{
  "targets": ["finding"],
  "arch": "vit",
  "fused_qkv": false,
  "bias": "all",
  "patch_size": [2, 2],
  "beta1": 0.95
}
Rows from block 2 of a small image classifier, named by matrix and row number. Rows with one number belong to one neuron. Each number is 500 + 40 x the weight over its row's rms, rounded and kept within 0 to 999. All counts start at 0. Numbers have three digits each.
After each neuron's rows are labels from the 100 images, of 14976, where the neuron reaches its highest value: "strongest on" is what is common among them. Only what is clearly more common there than usual is listed. The data: retinal OCT scans (Kermany 2017).
# fc1: MLP up (model.blocks.2.mlp.fc1.weight, 768x192), inputs 0-47
# fc2: MLP down (model.blocks.2.mlp.fc2.weight, 192x768, transposed), outputs 0-47

fc1.431:525506437496474449490441511528461574526477560431483494500492460438537603523525471528537493472483424484487480546482503492500544471536560509445497
fc2.431:454586462490446443458516505507561509516530397571541494495572457528516475483544491448498449531473476401537489467516474526457530523504538526583500
strongest on: finding: choroidal neovascularization

fc1.655:552523459483476459475541516448455551545417518494501459439502411466569507480498463454520485511473545543448541519493461499505516555490498551459443
fc2.655:461543528443497533413528586547537464527469472636533506535512462581456545467509496559511501530492523471491476542561531513489527463493497531578515
strongest on: finding: normal

fc1.189:487524476487424468459485507553461566490535483485403500483490512488508517492518564450503474516543529447560536484495519502556468543461530559428459
fc2.189:501572479485518591468459466496546474529498503575532533541493482518505476544525496492490504488492513498513488480525521524430429458459415493475515
strongest on: finding: normal

fc1.336:469499411590476503442501492495522508502480453482477462506489465429488473472567479522544494509457449510530462490526482512492499488552620506524520
fc2.336:513444485486460535517570600508501487424449477569546492513475458447467540425407486475487464547531503410490496459516496541516467513570533556568538
strongest on: finding: normal

fc1.626:559473498476481447469501508429429549527442501487452505386504453507576453449546475509479529425450500482515466523520474517563517574530489511496480
fc2.626:436579486429562509418513480516538453545438461576500473568497481643506513524527495527477504546504500417506511497529509530495504488543455434593502
strongest on: finding: normal

fc1.397:474495463515495487501470534515491511460392566505459435503434549523587457505478463526540504509473482531528558457533516495573429594513477604452457
fc2.397:533529506535463412515578436497521457519538488477499497518529426512545553539503522463456481481537538541444587459485490491455552492485488335577513
strongest on: finding: choroidal neovascularization

fc1.120:508490467511480455489490508510470488479439528471438447473426515504475566477459515500478504463509535508525431441494503535566431565535471597463543
fc2.120:474489535513504482435515481482518442481468475556445473567476387535475574478464475556445510495520506547475551477517546554441472401466448412555503
strongest on: finding: diabetic macular edema

fc1.708:549416445523427546473532507477501582487496460481515487500448468448477551449525495414549438506493441473478486464487501457495485516532525547474490
fc2.708:449527510508530589466551513583550411531511498615534509480424517564428448560438462528489516562487487486523522489539488471500498465464518467611496
strongest on: finding: normal

fc1.360:557504470461422475476445518448481539517402526490495443494390486516523605517438488429553491485544499496484494497524489544502479504493508549461482
fc2.360:463471548508476462465539530494539444474491493507466469561554418538526553486466489588455492510457522551441592466519589517453498441505470381578502
strongest on: finding: choroidal neovascularization

fc1.731:485456519488481478547510478491454493470467557461490501402417576498553489543475519447524546400496519562424412497508460492536465496528485516465537
fc2.731:455531501503492529528510514510533495513457535523518495517437472530487513541476460497458512520520527511562500425431430582413477511487450515572492
strongest on: finding: choroidal neovascularization; finding: diabetic macular edema

fc1.521:536515482531430425475431586480463562436481486519403477435515476472512482544533527435569442491480491437540489482493499462523488527569504548459517
fc2.521:512545518501454491507511493538492470469544543563543474545470468526482523568474505490518535520534504486481545492468539485448543467439513452488492
strongest on: finding: diabetic macular edema

fc1.262:557463484463446469506508565457540540493449540510469457495422523463509521434460497461531482482540499541478433474514479525521481537515513545483479
fc2.262:465428573481494450558563532497486440458483486482463467536482452506503527466431515549470474496475565552455570437504497552460483461528433411576499
strongest on: finding: choroidal neovascularization

fc1.256:447500429609447506488516466508512522511489439488526454510443495417525459454556462413569535491485435487541468530500482533465503494480587496476483
fc2.256:523427496488469501513604572492523471465468474564551483533515446466466553416447466466481492535546502466463530472513523514508463497503556505539578
strongest on: finding: choroidal neovascularization

fc1.562:491475487519380486498495567535507569450470494497510509503459491479507496564499480484557498510472505508534489482550483455523478531540530520522431
fc2.562:483452519485543556537478503509478449550461514489557498471493515501491430481527484598534564426472540547551464542525518532468494481481393492492538
strongest on: finding: choroidal neovascularization

fc1.289:506450480496472438493543515490443545485517561525441473476518529519485534496471496523495415519563539485513530446482513505518484564550556568512525
fc2.289:482489502486513538411487451515515468480428508535495523475494371527540606547538497571473523497547524544588505514531501511496470467466452460527509
strongest on: finding: normal

fc1.766:439517419505512482463510457497525515536520512523518475526462500513541434499597452492588548444432430543485461493538500467477547498466525494524514
fc2.766:525451509493474519523568562493480483513483539509520427457476483514447562417456462530515539521518486552441493540564533500555524504517528471498572
strongest on: finding: choroidal neovascularization

fc1.224:514424466567485489444554500489395553478428515538517470501519512510528524548509478499492505542487458527532529480505504456535492583498507542471425
fc2.224:500473488479524487449564502518474452536528500612557528467431445563458564499484552491525512474549496541527478515517534476458498464477494471524569
strongest on: finding: normal

fc1.419:486471468592444493474489576534462530484481495496501429443474545447469529458507485465583499518464453467483477516550507471531551531507558513442491
fc2.419:490460540457531506568468465487482479504484569502538532576501561562534437569511442544475520490482455523500570548482519487495544474451485449469441
strongest on: finding: diabetic macular edema

fc1.102:494492450481494447486380486515418549520500518467471504522470505464500548586509566530537523447551490478558466567499502489525521488478496513343508
fc2.102:478566468531513499471482466484555499505496469543541497517580500508534395542564468438485483531426479461506531440470502514448509514517510488586463
strongest on: finding: choroidal neovascularization

fc1.73:571443520569521523482462500450474470458483490468483464472444526493496424515492503452506440511477526415460494399455503481520461511558452514464493
fc2.73:497513569503526555489490544512533495464478498517445446416439516527493510465407468499541489544525444441571459511561487473606483518524469563496472
strongest on: finding: diabetic macular edema

fc1.643:536499427485420390514468540469497515514453511485467507487444508481485586490456516477503499458518514544477447521494502503515510500533499526552494
fc2.643:468486553495482427504535573490511449485477452495506431477489448531549528420458488513529493474462540499496488479575530561503493522540438460574553
strongest on: finding: choroidal neovascularization

fc1.461:549459474510462448469517511480420519484502523507491484482508507522512502524549478445499417519516468466507511433494508447516546557551513569477513
fc2.461:498508537513540519424520424477540437470458511608502498499447432550475541569489507542504514488513535540596467485493510536437484454455460441607499
strongest on: finding: normal

fc1.619:510513454541482464549438475510474494507469456463521461452516482488502521530509535440483537487550543398580471528479416490503522538511513566387484
fc2.619:483516455467507542551534595520515509464437487564479448505502468462395542407451455510597481488533461412495441507557449515533468479535531534570555
strongest on: finding: choroidal neovascularization

fc1.330:513436442524396449448489545472452528494486485501477476480528452505553552517477527411549435519488467461548475451521474456505495551556500561519494
fc2.330:506510499472439425593500492490538460462516571563501545582462511548501527569480452490540461493550454551484507494493497401468548403469502498535534
strongest on: finding: diabetic macular edema

fc1.64:539511450520412517458546518470498611491527455503431520522472507460531505431485537500506476493493500462500466491542498448484462508518539512484493
fc2.64:491530514421536473473492501553489501558508512527501482529595503644502501488468473614468498528509446495452488514566558554544542508460444471556500
strongest on: finding: choroidal neovascularization

fc1.84:507496480587498462501465495521340509484490508447508475416521530476512532529519542537516517466500460501519537558514492432529519520518479517426490
fc2.84:490544508571530510617484463511522454489518447418550565456561484504523415573545504526423516536438580513524528466402440492445475553488489494473428
strongest on: finding: diabetic macular edema

fc1.164:514510481469428551454525534519503540490472484534470465491417553497529538468469461410485491490529462440554498445503460515551521507466495589474467
fc2.164:520482529478478537470482519513516471504500509515501481606564515537528538540515476571468521493499531515527586487494569506425480445426405431501489
strongest on: finding: normal

fc1.287:501477514549502492540547516477534483495487496420538517493442533453518491467472486488490465559478496572459487446551415566514498557564540517569510
fc2.287:468557474520572499549454433475485474534474489535557527508494477531508425526563469477496503491468436450518517486466499464485527457494463475484492
strongest on: finding: diabetic macular edema

fc1.282:423446479482525478526523507600386499490547527436484515503510523512482507518506517485497491527525481575538479470551478475553467528559514548530517
fc2.282:467454516471567514583463479530451524526454554565526474509544447576567518522531464527498505491511423497540515495617428512574477504490474477496457
strongest on: finding: diabetic macular edema

fc1.463:497470442504497558463505545541428490505482535493517484442452504520463521491515510466519442531525496482566479486577466444563489590547532592435500
fc2.463:600504538464494524529455511413508514520457438515527499517449435556494566488481551412544486493501459451520471498556442469464448480513391535517496
strongest on: finding: normal

fc1.753:453485475497512487520418501524495528478550467518414496514496514428472525531514565509558540448536481473494490560506506441573453474493516537384518
fc2.753:482531431556530510439486429494500485539484518520571508497545451485508417544586438465523506506464476520528522476494504492401516473474503413544435
strongest on: finding: choroidal neovascularization

fc1.320:494531406544479447518438502517459517527481484443462480496548445489508524490539506482501487569517464440547485470513461529488591541545560467459523
fc2.320:518502493444503451551520500530464424571535482501490492469473480472453505431493518499496504460566493467499473506516461470464472468517470447517566
strongest on: finding: diabetic macular edema

fc1.570:523443427559463520467525550501460539477492466490499481517483492490513533474530475433502407552483459469496485426498461448539476546543546557478510
fc2.570:464525523498529471442514462535565430533511537588516528528446470558467538570472500555466539470498511565589458505505513497444485510434477434554510
strongest on: finding: normal

fc1.493:519449458529435444487506550495427563464523533503452472468535506527474502526536515509528445542529510528508560448551499454532509576565529563522486
fc2.493:488493495503523511419508435475445434478464507538505540510531440540510544586530520545484507491506575514603529468493533489458471504474467422562489
strongest on: finding: normal

fc1.603:475499455515419450481463558507465605475448505501401446540529445494570610553498479487509469510518481480535532512498501465531511522478482591446485
fc2.603:519544528484518581545481487556478456476474476491528551499558499557527507537498513580482447519463543488511590538522565482493444483511452498523524
strongest on: finding: diabetic macular edema

fc1.227:538452467549501499477511489480467526481482489525471523488482518484532464459496491465451392597513510471493483439469500505507518539585546562480505
fc2.227:480472588493561524516557480509576417481489542559483518480416467577460557557425518547478515513531546565558471480509490516500477451446461483572521
strongest on: finding: normal

fc1.720:523458470477444473475532491501403504476495525513497501441479587515481533489492506509493442541512493547466499496498521483501498540517512544493474
fc2.720:491479506495551477411499470503471446484425497600520501494448419542524572512510470519524491493559482510593489545559534493580491491526450484563570
strongest on: finding: normal

fc1.757:499443503495497549561539493485528549478501549510523515488416571436544475517475472431524490493527495520460456452514437504498453520498484533450505
fc2.757:422548510515461486541468486538528503519542467492492518523550501510473474549475555512458479541500590481552500486449461587410510508462473474582465
strongest on: finding: diabetic macular edema

fc1.479:543468452458448480451554533530466567491511497540451505522558517476517515470499458512511438551504456516448499452543512481539509511561555504513472
fc2.479:503463490431404468497502522509543482439504550516520543546497497580516500518536483464558496491557526397529477631494497538482436508458462501543556
strongest on: finding: normal

fc1.358:547431479557456534474488497465496517513504478506471487516538521490460433517504521450462441568529516417518532416487480488501482492545482544494451
fc2.358:491513588475535569482527497562554438521514474530471545470430525557446511507420525493453529545515492477572463526513498469507494466461484467533479
strongest on: finding: normal

fc1.692:444495421502536516463525501540509527531446489404515504494518478468472540461554432571493481524483439509485544510519470498516558510535623501542485
fc2.692:475476435491494519496436534507464500462481474599499496540476508498513506538499529514497465499502465389526522458499477475528467480524453591534449
strongest on: finding: drusen

fc1.396:447513412546515503469481508545541527533442493423470470494486474468531503493561446538518514483458461556501510511566484516519537487565621486483466
fc2.396:488458459532515532544508541451505427454470486640526492507461387531469530493485493546496462515533441427507536438523475494538444468515457587576506
strongest on: finding: drusen

fc1.27:506477432497490452470443514520399547527464565480484428474474462500512584522544505513566507447498443523448517501487494509495575506506521481418505
fc2.27:457565478459513462447471541513535479514470453597571558466585537583552476539572440474473462519461435420563514520498505488475503505540577553544453
strongest on: finding: choroidal neovascularization