{
  "model": "image classifier",
  "dataset": "retinal OCT scans (Kermany 2017)",
  "train_examples": 24607,
  "image_size": 32,
  "crop_scale_min": 0.7,
  "horizontal_flip": true,
  "color_jitter": 0.2,
  "targets": ["finding"],
  "num_classes": 4,
  "arch": "vit",
  "norm": "layernorm",
  "norm_position": "pre",
  "activation": "gelu",
  "mlp_ratio": 4,
  "head_dim": 16,
  "fused_qkv": false,
  "bias": "all",
  "qk_norm": false,
  "layer_scale_init": 1.0,
  "parallel_block": false,
  "inner_norm": false,
  "patch_size": [2, 2],
  "layers": 6,
  "width": 192,
  "positions": "conv",
  "pooling": "mean",
  "loss": "cross_entropy",
  "init": "xavier_uniform",
  "residual_init": "zero_last",
  "optimizer": "nadamw",
  "lr": 0.0013,
  "beta1": 0.95,
  "beta2": 0.98,
  "eps": 1e-10,
  "grad_clip": 1.0,
  "steps": 7200,
  "batch_size": 128,
  "epochs": 37.5,
  "lr_schedule": "linear",
  "final_lr_fraction": 0.01,
  "warmup_steps": 210,
  "weight_decay": 0.3
}
Rows from block 3 of a small image classifier, named by matrix and row number. Rows with one number belong to one neuron. Each number is 200 + 40 x the weight over its row's rms, rounded and kept within 0 to 999. All counts start at 0.
After each neuron's rows are labels from the 100 images, of 14976, where the neuron reaches its highest value: "responds to" is what is common among them; "patch colour" is the nearest of a few named colours to the mean colour under the peak. Only what is clearly more common there than usual is listed. The data: retinal OCT scans (Kermany 2017). In brackets: how many of the 100.
# fc1: MLP up (model.blocks.3.mlp.fc1.weight, 768x192), inputs 0-63
# fc2: MLP down (model.blocks.3.mlp.fc2.weight, 192x768, transposed), outputs 0-63

fc1.117,228,257,179,163,225,250,195,156,205,156,305,232,174,136,120,240,214,228,274,130,172,149,237,188,181,170,180,148,142,155,247,235,221,158,240,151,238,218,190,201,200,147,253,191,144,281,198,157,214,196,141,201,231,223,195,176,264,155,325,122,191,249,211,210
fc2.117,165,291,202,228,212,255,231,213,123,256,187,177,259,243,200,198,216,247,264,230,225,179,134,178,198,190,259,251,134,169,225,169,248,242,239,153,173,219,244,234,61,157,204,199,188,173,252,199,160,149,181,197,235,127,125,243,189,217,168,230,187,244,242,203
responds to: finding: choroidal neovascularization (70)
patch colour: grey (84)

fc1.243,213,186,167,250,157,165,181,136,178,201,234,213,187,210,174,158,157,189,196,181,228,154,182,152,273,197,240,169,201,158,234,224,188,184,276,153,226,186,138,254,204,190,189,190,209,209,147,164,224,202,189,201,218,198,242,210,253,167,296,139,186,278,160,290
fc2.243,200,225,210,251,139,201,178,205,216,198,225,207,210,273,146,219,228,194,291,261,241,134,114,166,171,191,221,212,184,166,268,199,206,149,201,238,183,221,275,181,91,165,221,186,223,200,216,208,184,133,203,178,204,168,168,181,198,215,199,195,223,197,214,188
responds to: finding: choroidal neovascularization (60); finding: diabetic macular edema (40)
patch colour: grey (80)

fc1.77,168,209,167,221,157,208,242,162,266,271,113,247,168,177,182,151,137,227,139,210,216,148,143,269,255,184,238,208,263,227,161,146,184,218,222,189,270,233,195,158,215,180,169,244,234,233,191,193,193,216,215,259,205,259,201,202,179,145,165,187,204,247,245,211
fc2.77,132,230,219,229,256,169,240,173,215,224,232,109,253,259,188,176,207,224,95,223,232,270,226,162,231,232,200,155,191,220,170,165,256,199,230,194,183,230,206,197,202,168,284,213,197,228,172,181,200,210,176,158,240,247,160,161,127,247,153,209,176,190,215,108
responds to: finding: choroidal neovascularization (87)
patch colour: grey (96)

fc1.486,145,235,164,169,188,244,227,130,201,227,156,208,206,261,173,216,104,232,188,218,205,178,165,270,210,146,257,295,217,247,189,182,190,167,202,148,285,266,178,188,221,164,172,188,219,240,156,217,187,200,149,221,145,243,225,176,234,171,169,192,163,304,194,231
fc2.486,130,206,185,243,235,155,262,162,167,285,200,160,252,253,238,151,218,279,144,224,248,218,182,143,242,240,202,145,203,228,213,190,264,236,250,195,207,221,228,212,165,198,263,190,218,165,181,194,156,206,223,178,203,181,142,208,165,260,138,194,192,209,239,171
responds to: finding: choroidal neovascularization (65); finding: drusen (29)
patch colour: grey (98)

fc1.601,212,205,215,195,162,189,161,191,228,247,126,253,156,239,223,196,174,165,112,151,186,199,163,188,186,163,235,102,269,233,133,254,210,179,197,127,204,252,216,158,220,198,220,198,199,303,146,200,214,146,230,250,204,254,226,166,132,178,153,193,249,291,168,257
fc2.601,119,243,163,141,297,252,183,191,150,199,215,175,210,160,204,245,180,209,285,208,221,326,248,241,257,232,220,269,165,235,138,160,120,176,218,219,156,233,207,254,148,165,153,195,144,190,251,178,196,277,149,173,221,202,153,200,244,216,170,206,190,219,216,188
responds to: finding: choroidal neovascularization (62)
patch colour: grey (54)

fc1.207,172,220,127,211,148,205,192,151,263,294,130,282,161,137,268,182,175,194,124,173,195,199,280,275,284,179,191,220,191,211,202,189,141,129,214,216,251,218,200,186,253,185,232,212,229,222,125,141,261,174,233,205,228,252,249,140,194,213,249,151,190,228,194,225
fc2.207,179,211,253,165,258,193,226,200,209,205,196,187,229,212,142,212,234,210,133,268,187,311,266,189,198,250,179,237,180,185,167,107,196,241,187,216,203,258,267,170,225,129,235,251,161,234,212,175,157,234,174,181,255,199,211,185,195,235,190,210,186,167,245,108
responds to: finding: choroidal neovascularization (61)
patch colour: grey (48)

fc1.475,168,165,125,199,168,162,236,175,133,257,118,250,193,191,223,138,218,191,167,166,195,174,288,275,261,209,199,144,124,202,160,245,161,204,288,194,165,213,150,184,224,252,261,215,213,204,92,165,206,217,225,205,215,218,278,184,220,204,233,170,189,168,168,238
fc2.475,184,296,196,163,231,218,190,156,136,175,220,241,256,257,155,244,115,170,174,235,130,241,178,197,164,186,230,187,279,299,157,189,157,148,215,160,216,233,296,214,236,238,108,220,159,195,181,245,139,273,168,189,123,190,187,229,207,253,180,210,270,240,139,210
responds to: finding: diabetic macular edema (73)
patch colour: grey (69)

fc1.549,168,219,131,199,160,157,220,183,159,281,137,253,236,231,193,160,235,161,150,173,197,173,259,281,177,197,193,149,176,215,186,267,212,144,230,239,218,216,186,190,243,236,284,171,225,227,126,205,169,201,235,182,164,183,274,186,193,238,223,141,198,165,152,243
fc2.549,153,282,171,209,217,210,232,163,172,168,278,204,247,286,139,191,158,160,136,218,147,215,161,184,157,185,226,186,286,231,170,226,160,193,218,136,214,245,242,191,231,214,141,208,181,192,168,274,172,202,164,218,109,174,195,218,205,206,207,199,278,241,169,197
responds to: finding: diabetic macular edema (84)
patch colour: grey (55)

fc1.155,177,190,202,174,186,217,256,175,223,268,135,232,149,160,203,204,253,235,194,212,186,178,175,293,267,173,237,206,259,196,204,215,214,246,190,199,230,194,157,199,219,228,213,225,213,219,216,207,218,199,217,225,199,234,221,239,267,161,169,175,96,254,260,281
fc2.155,130,181,203,175,263,170,261,184,247,238,173,135,225,217,206,213,199,181,99,215,239,282,226,204,226,234,164,157,227,205,152,156,165,167,215,244,196,267,176,167,322,199,248,243,227,210,220,196,228,238,208,150,275,249,252,210,124,213,163,212,147,174,225,187
responds to: finding: choroidal neovascularization (69)
patch colour: grey (100)

fc1.342,211,127,165,204,189,162,222,258,223,157,205,222,164,166,183,161,265,165,131,176,246,144,291,161,164,258,178,147,198,176,214,166,200,238,158,185,159,218,166,206,197,201,280,278,266,215,210,231,214,143,253,279,267,195,192,191,257,165,207,215,211,118,216,225
fc2.342,145,225,210,213,259,257,276,94,182,196,219,159,158,208,215,226,185,246,234,197,181,279,179,139,258,204,211,228,199,206,167,147,240,237,211,205,235,188,106,216,263,176,216,188,110,247,134,165,183,263,167,185,190,222,162,265,219,223,220,126,187,247,226,206
responds to: finding: choroidal neovascularization (74)
patch colour: grey (49)

fc1.46,228,183,189,274,159,205,177,181,288,197,197,234,148,147,272,213,189,120,174,187,210,175,232,279,209,219,200,191,208,173,260,253,159,214,200,193,211,263,178,202,258,206,224,208,240,243,201,240,272,141,222,235,194,209,261,208,245,152,244,210,203,212,207,267
fc2.46,151,189,207,169,233,188,223,231,186,211,166,188,189,167,194,141,189,227,244,308,241,287,250,251,216,190,228,262,105,274,217,136,205,182,225,277,192,174,236,235,214,232,173,194,200,77,187,182,178,283,211,183,186,123,210,172,224,232,165,179,202,181,205,167
responds to: finding: choroidal neovascularization (80)
patch colour: grey (94)

fc1.54,192,193,148,261,240,163,234,186,182,204,182,216,187,146,208,152,222,172,170,168,199,176,281,269,219,228,165,175,168,193,237,249,152,227,254,202,144,199,150,244,206,228,234,237,229,207,168,203,286,203,172,219,179,199,237,223,254,177,323,142,208,170,145,235
fc2.54,221,239,229,231,215,191,265,223,134,202,210,214,286,212,162,144,212,268,171,221,185,102,124,206,160,155,245,213,158,261,206,229,215,211,209,140,255,205,152,199,223,179,193,170,251,156,233,230,164,203,181,280,186,156,175,192,148,232,175,224,229,243,197,157
responds to: finding: diabetic macular edema (34)
patch colour: grey (88)

fc1.504,241,239,201,193,128,240,218,101,198,208,295,238,168,244,174,216,168,174,213,160,252,101,188,178,227,166,195,128,223,202,240,234,190,163,212,133,228,204,182,181,176,202,189,164,219,235,127,192,199,210,151,216,181,250,203,131,277,179,293,109,228,286,184,216
fc2.504,91,268,184,233,191,193,265,191,168,265,149,207,253,219,171,196,215,223,190,272,181,179,134,183,274,228,231,216,190,185,276,192,234,210,278,208,219,255,170,221,172,160,246,186,232,183,234,170,168,170,204,238,212,121,137,249,206,244,237,164,158,232,249,211
responds to: finding: choroidal neovascularization (59); finding: diabetic macular edema (41)
patch colour: grey (67)

fc1.456,183,148,171,252,228,228,186,213,236,225,171,152,213,190,257,264,203,185,169,186,235,279,183,144,230,209,195,253,208,179,197,189,216,270,170,188,197,211,196,138,127,202,198,225,249,206,178,179,225,123,189,180,180,240,214,151,244,189,126,150,145,213,212,237
fc2.456,213,157,172,159,269,277,220,243,247,164,222,186,202,265,224,246,200,228,146,169,262,214,195,222,175,207,245,151,183,165,203,197,174,168,211,163,179,168,13,239,334,120,191,179,247,200,155,224,216,188,224,234,195,211,231,142,181,127,156,147,108,224,173,263
responds to: finding: choroidal neovascularization (78)
patch colour: grey (74)

fc1.300,179,191,153,237,202,215,191,162,123,174,166,250,200,228,177,139,242,163,131,211,252,134,246,200,271,222,236,151,181,177,250,251,221,200,226,186,220,200,115,192,166,259,228,189,238,230,68,230,198,217,210,238,150,183,204,221,198,189,206,116,237,206,150,223
fc2.300,225,262,210,228,203,232,260,189,164,193,263,180,191,235,148,245,185,153,206,179,166,120,115,203,102,121,218,197,228,160,283,281,223,129,200,183,170,169,166,210,160,227,138,200,203,163,245,247,221,204,224,154,75,172,224,241,191,203,214,230,235,189,145,211
responds to: finding: diabetic macular edema (68)
patch colour: grey (61)

fc1.183,191,215,131,222,183,220,211,161,155,177,176,234,219,202,172,129,207,214,157,241,211,146,207,222,219,218,255,174,183,215,205,230,210,184,218,191,238,175,123,201,188,247,236,195,251,208,85,236,186,203,220,218,142,208,218,200,200,234,188,149,252,221,157,242
fc2.183,221,266,180,205,228,250,185,193,171,208,259,138,201,249,146,256,224,163,225,185,140,105,92,216,119,116,207,186,252,152,258,278,231,142,208,179,184,138,191,202,164,198,155,170,173,189,205,262,226,185,226,180,78,168,219,227,173,211,243,215,247,193,185,206
responds to: finding: diabetic macular edema (45)
patch colour: grey (81)